config.toml
dataset = "photos of plants and fungi (iNaturalist)"
rotation_deg = 10
optimizer = "muon"
muon_scale = "match_rms_adamw"
Rows from block 3, named by matrix and row number. Rows with one number belong to one channel. Each number is 128 + 32 x the weight over its row's rms, rounded and kept within 0 to 255. All counts start at 0. Numbers have three digits each. After the name is the row's rms in percent of the matrix's.
# convs0: first 3x3 conv (model.mid.0.convs.0.weight, 256x256x3x3), inputs 200-207, a 3x3 kernel for each
# convs1: second 3x3 conv (model.mid.0.convs.1.weight, 256x256x3x3, transposed), outputs 200-207, a 3x3 kernel for each
convs0.47 104:116116105136154117119136139133157126133133128139105158181130132154091130099103082125101155131179121096135084155141124173132139072087094149087135138088122113206148101127112110161120118139116127135104136091089087176123
convs1.47 114:213112159168116112112145111124177142174105176144162156125080126158150046185128083125123149092172159114139180126174160165117119123112114078148154145157155109125119164113114076131118080153137181072112122142196109085083
convs0.48 095:125143101158163177164168155175147097110134151159142128181143092147187183155129109093117091183151138131109189163118107093106130117127171080084071123117144111102147122119158109121150127064137134123093119117156132173168
convs1.48 100:142076130105122111122101104130141206092129159134042089188143102101141118105154086111075140135073167142120138108102169112168127122126154083078130191081127125225145104084116199126175188158141181132118133143169139130142
convs0.49 105:145191113094089255136145128152102126148147118143088124171119130117117139114151198150156108061083135150145192128111093128107088145163205097141118090165140136128148126117129138154126138138163135074120108128146154151160
convs1.49 082:149147159127098116112064110155153126152089195111128120128082109130096110109117105150154086177120119149122136128185163118174122165096139117114131149123118122079144115120158165158115141097128098168055134131145129170083
convs0.50 096:097058162155061101120167131111117137071149110126083079140106079165130070158148089165138071089124155161136145133090162101086082085171118112101106109070102055129157148133118098127138104154133077081133091031071132135150
convs1.50 090:157130168152075091082118130118112102141159130094057064140090136119113082176139175178186172130130135149158162098114084085140127121140167113197158085163097118142145120134088161154118149151105128110149130096123149182145
convs0.51 098:096126150167173124093135157111136172080136138120087149104086143143114113148140173092108126090073092088129093152138157040099120149133103119168118114115102170136147109163129121160147146141103104132077109160126089142122
convs1.51 095:094095173109098103134073075139168127136163108107137161141093097086087063137096100127115178137073163166068124106097135166042153146069082107084156138059143179120130160170128128124090104096106102180142106075108123112167
convs0.52 105:126073160089133118087132096182114144149112158091126163099111106107125176129211068128093120140096116149126092106076095153103157157178132105057166135077144135091168161129132113098125123154145082093106143128092173110141
convs1.52 093:126120125093051178141066154164116155089141143116121133135045079142049123144124119130130131112151193144169120087113094112136140085158143135146109173156136108120124160133142135124071121108128089151118182150182154119102
convs0.53 101:172167138138088081153102174188092154126116073170153149142069202103077165086108039110183082098117117165151102117151115193164130132130157144115170089124094091109101141096109143099139173123106095076211090132146143115148
convs1.53 110:173147056163120097170116121137135100133155091099120109092155139140117087052142124136077107129063143164090123165123069116129119065138129110159179173089114136085132091134104149155063136117140094158124123140129089128117
convs0.54 101:120092166133163167143111105100122142172151151152094140152173089130161132106130111180120118149133207159122142111168135096172124159137128129130153100147112144097127119120137165116122150144114084111112128179142151056047
convs1.54 114:141154092174232172170139056150124159177182120144126135082128079096075108138123141162139120127108118109053155211106093137144114122151118101085187090177175173123091155111114121121144126144189093187123102194131074102012
convs0.55 097:102113097199229112131154130175115114130063149131103166059100133130107099084067113103089058187110142176101063132175132194120166086176134051105127077096102107089166116143138113161131104086132125111073133112189112121137
convs1.55 095:155134127188145179094160147085109170172118123085165151215182128104136132097081113142090178092094122073083113118091156146099193107110132120072101184102123107167147109125100131160169138167142081111153168167146098051109
convs0.56 109:111101107106080119054090108124200145115233136160146082067106148114120071053133133155150126138110067083125138095135085085102101077089118102209121119144150137088106175121141126122122119134122096173138135074083167094129
convs1.56 105:107150147122178112137160148138139150103176131109114117200124165100102085168152109158125233116133128089106120126116130105134148117123193137146167093124138091104125206189166095151204086118128150146120155194173110156106
convs0.57 096:130129058132114114113089112129152181104090143141074216123117042067145072170101112102079165125165086102097100129150167151104171076099151107112144086099109130177109106166126101109160101101156143133160104067138126075108
convs1.57 103:101111095098147159137121128108084125117091099084091090129162091122155106077115092140107140136096123153111110089130137176137039113106172121099150150111105145155148142145169197095142188139133123066082109094065136123198
convs0.58 102:094114158117105083149146160128139143098073179146173159159149188117177135108050148155153099071121113139128141133176159131134089180147072171123146116068090113189145101135111085125181153153128111155159142153140101196144
convs1.58 110:127117100140073117140127118097131141106113120111163120093097110160108108172109073130100145122112177175095099125126147109095094143157106121111156192145166192129119113170069160142082121107148144134118149099086088098163
convs0.59 099:139106114147167114194167156173156122129115121111126124158203147133087111155107140104119100116079168117103146127152139065094127107141240095050101173156116077067164151086124116107139121128142157110094153084150127141154
convs1.59 102:095153162144069088172178149157177116133143124108033098125122071136104067139190132132136101135076156135154134124192145105094139165145132134160051117090131126133129111104085113123129174163103152093143162152164150121127
convs0.60 106:128091191079172109107113154123113082141152134125111130120091121051166124134123131136077142090207193091164126132117180119093132100124117124108106062169079131056105106132121104099159120133147164152115147090126098087134
convs1.60 104:148082155166157149126155139136132098109158191096093185166097072125131152135119126122099113111114145150148102094091129120147131090099093066067111114098089147159169158116154129170128135136123103136139064128199156146193
convs0.61 105:093100080115100104153127122125176126136152101153159148127117108081197128103131163116086103194139096156135106105132160074085107138062137187102143153182159151158089120148134112167134096144127107121112161177050153169169
convs1.61 100:130101115093094153131087135146150144166127103115162133085152152106126158160114212148160128189159176183155167137111090135086104159131101105127156126154076116151108097070110115121152144171135158139176081110109100083156
convs0.62 105:095117086161180129174212186117111167121164117112147102106170173172111118167158087067069144086082132100082163090108159099127172102173121146158172149127068131111083149091165169134088134129116175120064093155143132131143
convs1.62 100:147148126171124088080167182106149135193073095075135134111153100086090149108080072133186137122173150072154114080055107166175135144102100154106118135121135136126147102130178144161181151060114155175151102136085153093085
convs0.63 094:132117177107084175131147072149163139118136113147140102105103124102111158115086091093087178106150176155072107092120113085143134138115137121074112137183104129120120130136123153146121162140129132153171126131078106094096
convs1.63 077:152115162117089127116112160067127077139105101158113097166137169188115149159118156136081132145138134160137151146140146131098158101075104111164063160156096180171115173133122112070131067121085132114075133182048153198128
convs0.64 098:136122063139075120107157161134133046148156138150139068164098149170159122117127099200107125057145146050084134140075111109111111193159162179097080113088180124138134127124137147142098155120129092148157144102124141134111
convs1.64 083:136120161113096124150108150087137105099090121106116160184112063155064110119161183159125131180096156143091146134088117160152093113109071142128143183178056110111060139158186186147090085142103121128121176153085104127162
convs0.65 099:131083161147138102112129121096126146190170149137150159086167120184186138118125095115051081185170153138112097150117107148155192133106182185137130146179112137159173120132098159101126134133108095155120143172121119150234
convs1.65 116:089151104126169093106196118128162121116149182092092128135199146157095114149108161082070148124126132112114109131155111169152156116132129053145145127164191148079094119100098115135116096130118133117098085072070158117088
convs0.66 095:182138085148164125109221126163139135161131122132077172167182114123151166193130152129147150170081131147099149103108141116118135066067145091134110121096123161070137173144147125128102115124106146113097146150104121110118
convs1.66 108:084078126113137126087170157139126147146121141146108140155166157088140136091140067176189137164173156127149186132178132218192115092166134172137061126119102168134116119107119101111073105115105132119118106144169093155124
convs0.67 100:118153140154131091163127081118108130135095121153132121138111170136160132155099183142161154198178180062132095141065110083096143090135123083106176106128110158137172128105111129107102105182107164165109149048095128115099
convs1.67 096:103080111130131104146158118123150175121134183129087175172159133149082129129154153141136153152104160138160148122079114141120096114090111141141133188196138172138119130133097130105136148099115106118108115179147133137101
convs0.68 102:111102125106107154110121073141092121107110115091047174097106096168147149106173163178090146148079197187127120167156145134074166098150168128121137068143105093173096084094146146090095126089118149133194139123109129091091
convs1.68 092:144106122104106087137097167140174111132132101148097078086087176161161139159074120097072130143085108140073150119160098151097077132093106136138219116099107164140145114118084105171028162148044170090115132063152142120101
convs0.69 103:049108149083113148048191142127098154154122134121114122116122105110107163101100115101125183094074188147127093106084174125132149100121172092110134101134092045193133120082108117111141103149155157100131098138136164100121
convs1.69 101:147164106170155147189112109134101137140106111113099077112122167122119116161142116138142132128083132158117142145114087107157123134131119160082124167125125151160088144107113133156099153161128141177123118171132143112106
convs0.70 098:140149125154113115138088169107096141137120151150094149108061165133124092142148126155137097084136153122138083106121168145109139152108157086185154072086083120100159162164157104194133119202105162155146131109135159214146
convs1.70 107:148109128142109154147173144142145125076113077140194154152150144167135128109098167146103125158186093170151129154162124128126181144151190083172120153149117124103096142155082145176080132103181144103120111131105171147130
convs0.71 103:125137095095153088127102083109127150137108087151165090102137118079067157128136173093103098121096157133051123155112113168120093116117083142113133087144078064144182154146146144144151125128113153117159128163103137109119
convs1.71 096:139095121184156143141204183092142114140162181108057089148084098136102147118166143133135085101129083132141129144164156207153165151119181105068120115092153135125138095181175093090118121119138102139097128116115142155156
convs0.72 093:075195139133141196163155152101152110131120129078128163118047114134114121131086035097092154039101117148154117185169132168103065121136173176163150093120112100152111136109121147122115126141104119214182116111092103117172
convs1.72 104:122117131179128120224124154160117095096114116030161111107121099081078118145080140117090166116123088157131093139068100120115155061159245111152063154098097112061041101109086099098122170137126139131127116125112124144116
convs0.73 095:180059066103054109121178082098086116109148073130124078154167149087152115144163195111121070071122110143244132123124166091046051121065086112145066112092114082124188120109103153143130142111140142096101146154153145130150
convs1.73 108:072133128078151113073189154115079167130086103110068067103127164108140151134210122120140143152161117154095142088117063126178072092057109104139130127155140117115106129092099157128112164087130118125160123096129134103144
convs0.74 103:189101066090083090132063118117131109093151097144089152124139110068207161139080031135127118107127090124105176143111191085142072137176060098181139148119155149236101105087124099103120120128122132110111147114104086115112
convs1.74 098:101139112141069113106047107110117139155188152130061135211067141090142133122111132228122126086108063148128134107112108130176094120218086120161133157166078129143111112165112137118087127116100085124065102127182175142160
convs0.75 102:116159111141123156160127088084129126192165153112166159180127157129142143159096094091155119160226182120161105098132146176190142140084081104112132182085118079101067132139158183158104110094142115123115135174168142134092
convs1.75 104:103134100155201178172153129106126095154191178148129142181109153142092068117132116170112154107085106096127094127125168150120174108138154137098204125120139137135119067131150100148097110134124135145177201125143158094150
convs0.76 100:091146098151146109091055103106155108082202046105128116136123190126131127165089097099126127102041099125120137149101133163117157187146078095155098117140104137136089131159081126112105117126125156174159112119173164113081
convs1.76 099:135163109144107142201148156168149077136161107086068142120105153191119186181126154106069167162208127099166119094074150151084169136099080153089149127116125153178123106141135145141105087112119128160091161095150178094155
convs0.77 095:171127157182152119111176119125130124127127168081100113149115149158134094086139183107070112114094159120104066138106160084087062173138088144100145144106079157199100110154138140129149154124129102162139132146119142067125
convs1.77 097:137136161090108075150153148165140124043076086160190156088161109150136127168145104141133134081146153097129101151117126160150126118122150059069079121089085196156097206124148201142093192106081090098095035103067181114168
convs0.78 096:088135160094140144103070195110126119146117145147117167118144154150127070142111034190095156122039119142134165101136188108125125093114096122148114134202144177121178134142104131133071121099093076148171143139143115098183
convs1.78 104:145111101135149059181084135103152145083188098138096125143119126202177084165137132172093162152138187145119101115106111186035137162157115118081201115088124136142089076123123123176059120141074146156176140116108120101119
convs0.79 095:122118089075144143072086140113089128159169138179145169127135118121147122081062094111127096149108080147146134088082109080079105168106097110091139104120146107099141166118131155127136169139128132178149102067096104111135
convs1.79 106:151135112153146107146210167123123110091104146082058089139148165118063096157127090127123098129119128114124129121138108143126149142113195119100113109117114124147144136084123133172121174150119121126111085133125075096117
convs0.80 091:112137134125135083142138086127085082135096113092163084110144145075078113068074106130129113173117158078040056116111089089084050148202109113101120092136138145124118140113137159088091139126141181122074141097084151114107
convs1.80 096:192145157090112134128127147150143145140117137132083148132149114103133135120159113110081171128101162156124143116088105097121070147152146166166072090075169214220102150110175125106163140138090103144131128147100125126164
convs0.81 095:124169170170149158205080123142123137126099144140092134123147154124092128127127106073077106156212150155048122107130144135129159108077125152111165187108115134107112106183139126129134113084129113125112164169105157211086
convs1.81 096:049078113153178160130175194133071085139178116112128108125131109154079126154126098124181157117169153139132149093090137150068113086095136092152106100128133177115145155102087154060109151118086137084134176153160114087120
convs0.82 104:114100098145117147123098127135127144125139061096180147145173092141108147152082128086133108117119083147060141153119102161075133148226189120180164224069138177142131085113147119125132125145124115076144129098115162091176
convs1.82 106:180119154098168115123211075140132150142180224118126091109086111057159163149084124084140179133132135142084109095127104132140075121135124138117175112161155153148105152095145121147117106138136178101088119094115102142121
convs0.83 099:197139131151117142145157177083144154136123141131146157122145126139149121143120150096108093147147102158140114088145099091110142094115176077118123156170168138106117094099161138096108149104117160089139098164160156139117
convs1.83 114:165161098130102140159157079115105136168080145113124127078113071121177139157141082084097068132063105169096113108142150126183165153092096120142137077109109185086132121106126111163099119143141136148107154100127107119113
convs0.84 104:129204151131057120103153089119127132151113155131158156100119150178119097147169123122160105115118111124124128121178098155190184117145130108036092137126110098127121123122145125081093127148087119142132150179126077192212
convs1.84 104:120157087136131068111127135103086081148139129164177147094154119150067083047099155115137112106106102109137087131075070133161113045124102149236116162114112126092108094084135119129144074094122128133090131141114111147142
convs0.85 101:099117166145128087076103076125130143097106109121087080153097163146081139166098093163121080127096125183130119114141136079156091071126127174165125147049071179064038133096135133138156096113184178075130156084155099106090
convs1.85 088:158142131128149201120126187110122081111115105099084120171051126127101183196165145121071083092134123107087205107133149147234147111095076132108135123054142130121188185163107137105081098148071095100127104138081139160113
convs0.86 101:099133121065140109108106109092069073110108151129089100085094083122136160125108137139213134094141159148156141181139151067048107192114152114086058163134113129089089102082118118141098123105138108152109115173116176107093
convs1.86 091:158136203126116163140108182085162144208178159149161137177074144101129195132137198178160151174109098120148167111134095137127098150145098102142135101180089112184132167093134141160168111123067155133137130080135071111126
convs0.87 101:088112171083131134099136183126166125129120084101106153181153117150150086130078101115094086144218183094113176076093121125190133123107123144017101071119155093150108148116138120130084118104069140167202150092132119159101
convs1.87 082:144112127200182172141121160123168154122132127108160162152116116186112128124123090192139124127099141184143122061065115104091144137141134126142088167122109170160163150082183157109104110109116168144136169118100147116146
convs0.88 096:150050120137106115132051073150167120174095109150127074123150194100150125138109118094087088148118105178131086058158141197100151078092155098105132104128071107148143090132141127166137117145105134161117145102090052116082
convs1.88 108:177149074103169186163171110153056133121016093108100112087155123122191194097113124110168109126111115174135116099129125169199127134136154126115124153130131195114138142126101130109160166080118130147129155110170134085145
convs0.89 093:129119133141133155151100130097117128111113179115124107137131133151156132135128105169123126177108090099092195108114183121084110111056122150100087090106119165163099147067160090093126147133125100126073155105092094057164
convs1.89 105:104128089064156128111151145124079163154086136065143150134159153142133119115176150136169183119120147171122143140125106159128126117122166105150082110092163149159167111106115149097126146067194167077153150151150119134142
convs0.90 100:159153098173090100121186230131129159171134186132142135032072089110129133155113154113114114083149175124157171133136175120131156208089160098130104117087098082123109120111143133122162138150141143108113157103119201184166
convs1.90 095:144116158179158111176170136091164136141136140133105164134112114143114169124133086144120158083089139103118176087237162117106077146138148159111122155124086134085168159170193130193127134114127218151120188126081122120125
convs0.91 105:106157127103094098105179117114121152071126118139126158127172126056167165089202160132141186091100149096157087080054122124095126123144172097126158173160151079081094143126124114132121132170113147116140144157114140160077
convs1.91 099:183084102103117086098104086107092086136115098135132098086115134122092089171063063108106056135122129129122101160193131152175114126109186088170128137175140148158135115128127137107116137096132116095159143157170096147142
convs0.92 098:150119141134125158088176145131134092106128150137150088121148136167203119171132118059089116097195170068129157182114156126094128137156148132139123120129097101119071123153116087130114125105099129173173128172128057158168
convs1.92 090:107159095140098153144096139135158116122183126086115102144107174085036145185174170123145135101081101159169147069128169096104134128081134123149156106067091152097138129136131072103087066130069133183131147092144154161128
convs0.93 097:174116108149093154109150135161100118100169136109138141117127054109082132108155166101090114087142105103129166101067141142183164088112108127125106167069074110147144148120148097126148105118214149111096139153115154097137
convs1.93 094:079143114100144171114126131150121144142117081123068129173113158111094137154131178142112106146037200113074170182126110172107094119145152155120145140103123140109116102142067195120067147138135152143135156060056148091195
convs0.94 094:109124120129168155120120163116161124117137100089135116119129093138107071136102173070063078130164120163142153124115124165161145164222148165116157130067128131130150102149130148123129145142134106128129145142141171153110
convs1.94 085:202151143156138120110098146115165099129195178108142130163070096128103081114071148145189156058082104117119120131144092077181126125116108148122112112144084106158107135141120089131151077128131142178105147135082181156142
convs0.95 104:112106136116099101201190143093120126131134093090112103142117144107144104096087179135187105121166109106113115141175101193128199149055114069054184069059126122155109105134111143138129145114120097123190138119144133130228
convs1.95 093:135116124137098112072112130086075139139121118143129131167137168089113106150140168124076108101116129207111089101110106091146131085130149143123157102198164143108148116134138141161117153092089141101121165141108125117122
convs0.96 098:163157160152156187151089140127131121134139137124134128095091147122078140113185112063157100124166068112161148173104119101115186182117197134122104125067157087110122124150091126191147114152167139071096130133142228120128
convs1.96 106:016124155137107103148095147121110159161126108111144169113127091119085107075090093107164170127028169113143132121135065153100185206141062121128104181158107113091114097168166145130151119093154105176173166153128158143148
convs0.97 104:103156174069131115109096105140117122131109131117142176100106144123086209110124076132111063094161158179164122139108118101084126108095144158112144106101105107063088106110110116089099158140130184147133102135097131113145
convs1.97 079:189129145121119134159202173135136140124112125123133136164005105106097146094157083105115114163117125128095139130162181164191129107140062087161108085124114135156149163106141171092089125102114127104097140143138118099121
convs0.98 099:172123110157126100166096129104076124151091127114104145109137100166144146127216130149156126128150126115105096090116108134100105131137088172118129187147162124160121080138168137138137149167125135090164132111173129087122
convs1.98 098:115096122102083102160131135137150134178145128115102127111153129144162093142105139129122162148085198134108075111152134146146155160154079144138104185102159160116121086146090145166136109179067160109140149105149123152143
convs0.99 097:175138136207101107105124146123120121112082128109090121072084122135120093107134079179125142188113099062164135078096155141141109151167160112134120141099126124133131162118170114120154076099132152072122109085051131133194
convs1.99 096:112139099042119153113121156152165134111128126131108108112138135103103080106132142174076202138124136092120231134142109103190068111136133131161088072076135136161130177100115125101138111052127169065145140128132113166164
convs0.100 087:148183160116159151112120183136135161143140116136088133153086087185177046104121052165162149167115097047092150154129153106142164116103148145110146121139104120186111167193151138158140133154149113121161099123167152089156
convs1.100 104:134165095194127122159126061078169145175132150166105149162114147131116176104148146117148136134122123147173124104164123110159172112097131107108134161157103104184140135085113113206164157162161159154120147155112127134137
convs0.101 105:109149099084095106154122162128125191116102175157112156125167198152130165112179120091167072136135121085138078128219118063136156151175171120136098135170176151145097098138135076154181154130128195121113145103142175097174
convs1.101 121:052116132136144141097088096133139147154139108117165163097151090132131115116149053143157111148167123105047157141148161133088097097161139092161075116133145087083147036177113119091094168122104162121128197079113118105118
convs0.102 096:140086151146181177104123169069151127126134152076078084116086106109087148087112138078053148054062227132137127173151084110118094119131108080157089051111070125122115125143146111083156124089066077116088130109160088117152
convs1.102 082:144151138117116109115110173097168118121139090197127153145131123163113142127082158175161146140132172098133209117161182065131139121166101118155125099136133121156131164121152182078154141099119167161094184197139138147124
convs0.103 097:156160165110171095118104123164127132132061079117105121190143129088087143099091114105103186095115129113120139137138147120038123071094086065153126126123076131113105152134168149112126142140129115145084175116112140158173
convs1.103 094:157075160168110188151145171110123122130087148149122098140102109163116152123154091149135132123118193134178156117127104178140148140145105137126071116083114122093078134106139168086065166097136105075191105184140155094168
convs0.104 094:130145156127128178052127039151145127089108134119082057122068096104120084105085086183150139131166129093087102141149115091072125097079033129139116085042127122125175116141132145131151103089127125122171177111176149079132
convs1.104 093:109110162140070137138168181150127163139050100196146148176142110161165165134158147126071115116123165148121124150153147113186125149145123136109096107146139138133109153134173145109108168069115063123127093169071153105135
convs0.105 102:101149112098205128175132155083159123125062092162180184106096158108071132176159134163103158132122135148128132138100131123172099149128124149121103109130111146111130101121116144085113156187152122149142175177132169109117
convs1.105 098:103146126081120128070143131078103096122110132123131162148121152133090096063109059061125163110150117099123136133094080146122150091135190113107140140148081126160076186178126140168190113178119120130105110133161084160156
convs0.106 102:149097119148082133152067120101144092129151130114168096114195120101131120146125124149196095088161102125101066129147191127188069157175134145117071128155127093070036123134145108169141107151127142091162159128180122104122
convs1.106 103:182128097086109103111096139151205084131183140128131113111084176177176134146125135129064110149091123165139171100128112143135107096118104154114224158116173129162146093107125064111122129203115136086114157142145138137139
convs0.107 093:092083099109115140122131121116097172136074137149096087158171156194167137199154114125091084143102086144118131101141165136115072120078113081071126103106144116077112142088126142136105126115074071076124072094045164126056
convs1.107 096:175139161124080089106113142115122061158169077104153094177121129117130092140125099185165152130145136173091140117073150103090187142163156129130127112103123137160125149136122134187159160136091135130099117168130120146161
convs0.108 106:132082109153149125191166140120190131109142126138160096107169167118117116138155177108078125145149090077049116154106110114182133126196166118142154113062102103124065103186147116173138127153108109155107174105074139135121
convs1.108 111:173113122076087132147217117139162088167127107109103148122154115109166126112100118134177105127166150113195156128169106110139134147101158106124178071141190132133120128141092059115155051128102162110149112107127139140066
convs0.109 106:077064137069086074121109149182122148192100140191154134144173123147110167130140113121130084105043112097145136142120185142114120127158114139108128119101138126052098154100117178129116165117082126117133107084128071147119
convs1.109 102:113109149126078206125129112146142060122074082159131059114152166140185133119076124084111105140113204098109170133104138096100073096138125167133086156154055165094052118132148188119114151131123191152112116083091140150077
convs0.110 103:161090122135052130079099127094119140065130145109130135128170132106109052083124128087096113135108067122097138106058112073121178183142139155173164153109165154098112119145129113089146155091125104109111096043137086147081
convs1.110 101:164122154100135168194184164192167165125155089108089161106143096090167124169135165138122128155169076085140160126150112178125136179087119113133122113144161123129129081112095139111099139119115145113121112103121119123136
convs0.111 088:117139098141102100113120118106134137112164105124134092133171100178117164116167137098149134106079137166082180089118059111138102124120122074130072134115106098130101128183139102186130148163170095153137054174181072181169
convs1.111 111:192173109203158125171160168193223100109181130109125104111133175108167137093114125148132128114148141106188117104083123142097155159091142110051121105169168141169105116114143100158131125168163128090107145122162163165146
convs0.112 099:126099161094124136161179103092086113116101095142147126170134147058176099108161141112159141106221112189125084087092092082080114127139141143134101101156156148125096125116114108108117121083108151128134113137084126144178
convs1.112 084:122089152134072108126135106124169088115161166132099137171021189173083169166125121161093112175117134169178121115083108107124090096119093161099107149098062115192128106155152135097123127186122149134136143156142058102152
convs0.113 107:152113174144104211128102116118096146081178127110158106140108152144138097146103153152165105108111149114126126124161235105108160095081143079137145132106117144150155139179115152174099112091141126131184135212140105157152
convs1.113 108:135140093160158131152141182149100112112143094171163151081109188105098117125127113143126142179086075152143123131162114088169192088112183121116105131165184094077152156113138067150116138155174132134187164097163142136176
convs0.114 099:160107081152125115135134165166151137159164109102205157129142129086056201045093085152138120140133127112109114153141179143102142146160220113094147102142146150125141131123081153139071098151137174182156156063125176092197
convs1.114 110:112139167091109156166170173160114120134122098051091166120125110141150140108102111115129173110159164097127134134129120126183138119084168100131121084112131075083134175137091113092164102175125136119137073091144084153136
convs0.115 097:138152152143102100115124157097150134094086140074090118109137147093147139119123195131095125176106126161171160099142118114087155095148173116106133067123110161089162121141171110137121157110092100173123097099128120071192
convs1.115 093:147126148167089110130128144078066129096109113130137099154106149075103125145164186137175121080070134128101095096154140102102133134169099144127179106135129129137123117197134098157142113122192174168144104117118114178171
convs0.116 108:165171108185128102153116128068130115103128143136180117122123132151147097123083159092136119124209172117121119109106126084176212068164105159134122109135117116103169109143130092136094155151164060101122132157150108099119
convs1.116 110:181160114209146109123106167145112156074180120118129152182172099088139090115128075109124102135137119143137153127082064158110118135052177098129112158141190073140112165157157138159104129153125111128159100164141120086124
convs0.117 093:140167112118148080110105077131098149176121095173065107082105110111116084131126219155172117160149053156149103120106140091094103113127131109075120117082081104157120130135110112139137123113141164084154150120113091095157
convs1.117 097:081153117099103152138104249184069186109099117065162158130130106116116133117126136125153103184149130143135115121104111144101090133158133131125066152131122118109119137171110100117152125127136122121150107184132122152120
convs0.118 106:111075066138155170102081098118143094095129149123146151118115161115072114140100207100177098158122129117129110122121127202153168085142081186156128126155223125117159149123106153103111173167151130125137208193192108087089
convs1.118 114:098100125144143075124105105150082152133150118117095126126178083120123105167183098092154151121140155166125147089133095079095104171058110106154110079124188149088108129109094053140062126128142152093125074161133074142150
convs0.119 103:113151153097080143175114096087080139118147076117154099132102160162129142113167153152137123101027155109114156153175166158130147104178135097100103189129060118105109125123155133148094119137077085138158130105160111089134
convs1.119 103:142128091181118142168108119159135158098100113146112142138141123169144126093109091109087035070178095161100121130158118127138154123134118078151156124196110103052087085117113110120143158137170141133138104112123120168081
convs0.120 104:082074130181178124155163107181111144158123131120123108086115101107069100099107127152150112083116000175135066145129102231181162111141100147118114115070087082153190133132141130121120165105150182098184170139133116144085
convs1.120 103:158140092126122110171145152175135113125134192143118172107119120169150087175171125103118148150085154148131099080201156166191139152158152091141129087114090198110144122162147134115108143120123108132120075093127133105153
convs0.121 095:097105134126120150187188111141115120144219137169125153137093094090102094165138108098129122154142110195145131161108088118166153174113071163124098167061099105131175077136105162144111128109191154066135131124147119098108
convs1.121 102:131156130155134158127117158143066115097116117050085168190119133131121095129130096110107188107099111096100126143116080103158168132127124129066067082118131162090111102112124141105182129096177111103127136110158104140086
convs0.122 101:153146151181125124151088107150093099126122080137156120157106124124139169156102107122177115162042170150120087104116119115090141138083138104105117114187161130104114114103105121118074133119104118107116137164135135102110
convs1.122 091:136115142065063122141039026096093090086133172132083126107117110072071121155079107134096150108148148102125173112186091111115151106062107104139174172163130163195132157066126191085146131123143133153088141140124157169130
convs0.123 106:127142100151186087124109189099137107168142139105144169090108110137093122146108107121157157094191086127165158106145076168148116152163220123188094112098161171194165155109112133118099122142152145146160127191127125207134
convs1.123 098:113126085147184095199163104092167134175139140161157140180121124084109093132098154067141141139140138105106143044160081106138119129112122119178158215117108103094077129079142155109171128103117161142101080072097164171136
convs0.124 103:160162159106108178175150125162155111131118114137122101115103174138180127105211141149190116135085106143201148120189172175125104176122040113108156109099144095109181106098111137095098156136136134131087095150085130134137
convs1.124 102:130081122082098079150106086148071102139082124156112115125113126149086117114126147144141083107164145196103185161183126141102123121123061176176143153231145116139187188134106132129110185154180109142126134126077103130172
convs0.125 093:137130188153183213112149235054098091095116091097093146123184109161123130147113073089101132107136150111135146116200103084104102097076099125142121129110143166088187127142098175134125069149137154133154136133210144189182
convs1.125 094:161181140194121104087099083082100130151151123089174118188073144118124154083124145143149097157112128112142159062120123102105156066139071132158096185125110164121129110125081056124127100134149109154104149169112114160130
convs0.126 098:155145144140118193129125186099095174102088132067103083118209061180108066129121090132077102167097087072083192120105075160136090088088107102099138102114050146114093127108153166123158169149101103133168150149145183150161
convs1.126 107:088165137153141133170120067099166104116118167083143117088143153124058118080153109185183137136144093149149095076117113074149164133100108127182134150174132185120117083118119106149103131139125110147138130199093126122145
convs0.127 099:089104127095059111119148118135128139121138151123127162209123175174138183208169138131153134122134216133149168132128103048046116139084163083127150080138143043085138133147131093115129121109132092153111133104126141045111
convs1.127 109:124160139115142093153160109105156118098168146100113142097127109166178145144139154149089145184127130116107122096114158089140137148106148159123173135118150169115138097105102124143103121176102114116096137147147187165118
convs0.128 101:193113120170179067099158098129103131125109082095203095167119165130114124091143107114062060161107173127144161128136113078157139072153145123085174138126103104101164163126117101118089107151123148139150136172163093192122
convs1.128 105:159145131183076116133101135144180141097175085149121114098080136167127102147099049112148123099137126091128142173112169177102170112134085069198163132106092129048134026133154132136099147111146083118138108106095126161129
convs0.129 102:120158134105113141122157161148079154154164199109116121107136153140087076067082060173058122122108113109066087184143132092168133102136093091124107141158113127095113121126168146109131165117123182133092115100128203123144
convs1.129 106:159084142176144138087153058112132155173136139066100107112116136113103131123130084193148179141106189123095147124115169146120083109092119116153091152127156113083140084138105127088085107102120177189153142184196104109137
convs0.130 096:147099123172090174151057129141124125103131126145110174139197127074176105174251094067168068116172167125140161133098169152130200082121134105169128163151150103172130123160118103186106129124133130135169075113140099122150
convs1.130 096:136099192175126143150104157140109077159182064115196074132129133171174106109077157134089142183145110143154092144144175062103165062114190112084142114138082100106105117138114128182140074176142135109106161138121138106186
convs0.131 099:149080078156143098161195104110140150174139128208140107117050174131123161105096129143117140048140134081149167117126140208128076162108116132142115183076108096110121117158144178115101171129099129053170174143102136107113
convs1.131 105:064133088157136116130146107181127135114083207133127090103104108130118053134124093097110097159175132126142100093149186120158135145110131127097110141070113129108144147061060130100138171170101121109136093135145150185130
convs0.132 106:168090121170082158146157177150135120126195199074123098154132099069130074188173149114135120125084179140115184157084134126094137143135102104039079187123104112079111134180153160192164158088078157112083113095107105138154
convs1.132 103:152114101177178150124156139108147181181093140115149078098133126133117047130149088103147142073105150080213111129068091155137133161207154144102129139145133092168139138168142178213167116130063161147149181188111117099133
convs0.133 107:125135181174122206107147131134096108134089109157137093154088182109116155132089075049134170177168181089133161071088120101116120090131158121140166087170113095167105123099137146129105155088079088136158087159149106162049
convs1.133 111:113164138157098122097079148135145101124146033218172103117117139114120125093072100138129080094121099115107107107143170130175146107136156127196149187162132167095158063117092154113101121114151070177157146143121116158142
convs0.134 105:105163084117098105047124137146160127157147098155165111139163138103154132128025140157095177083041105105059198131129154150117160098099109098150038156101107112124090194173094211114109193128113092180133177207136142125117
convs1.134 108:106134137081211162124115197121137133095089090111101113134132136102151119149083135087097191117174180074112139150158167114201150139123123099093111080155151106120113142102114116134192116137140126125143102103090158166071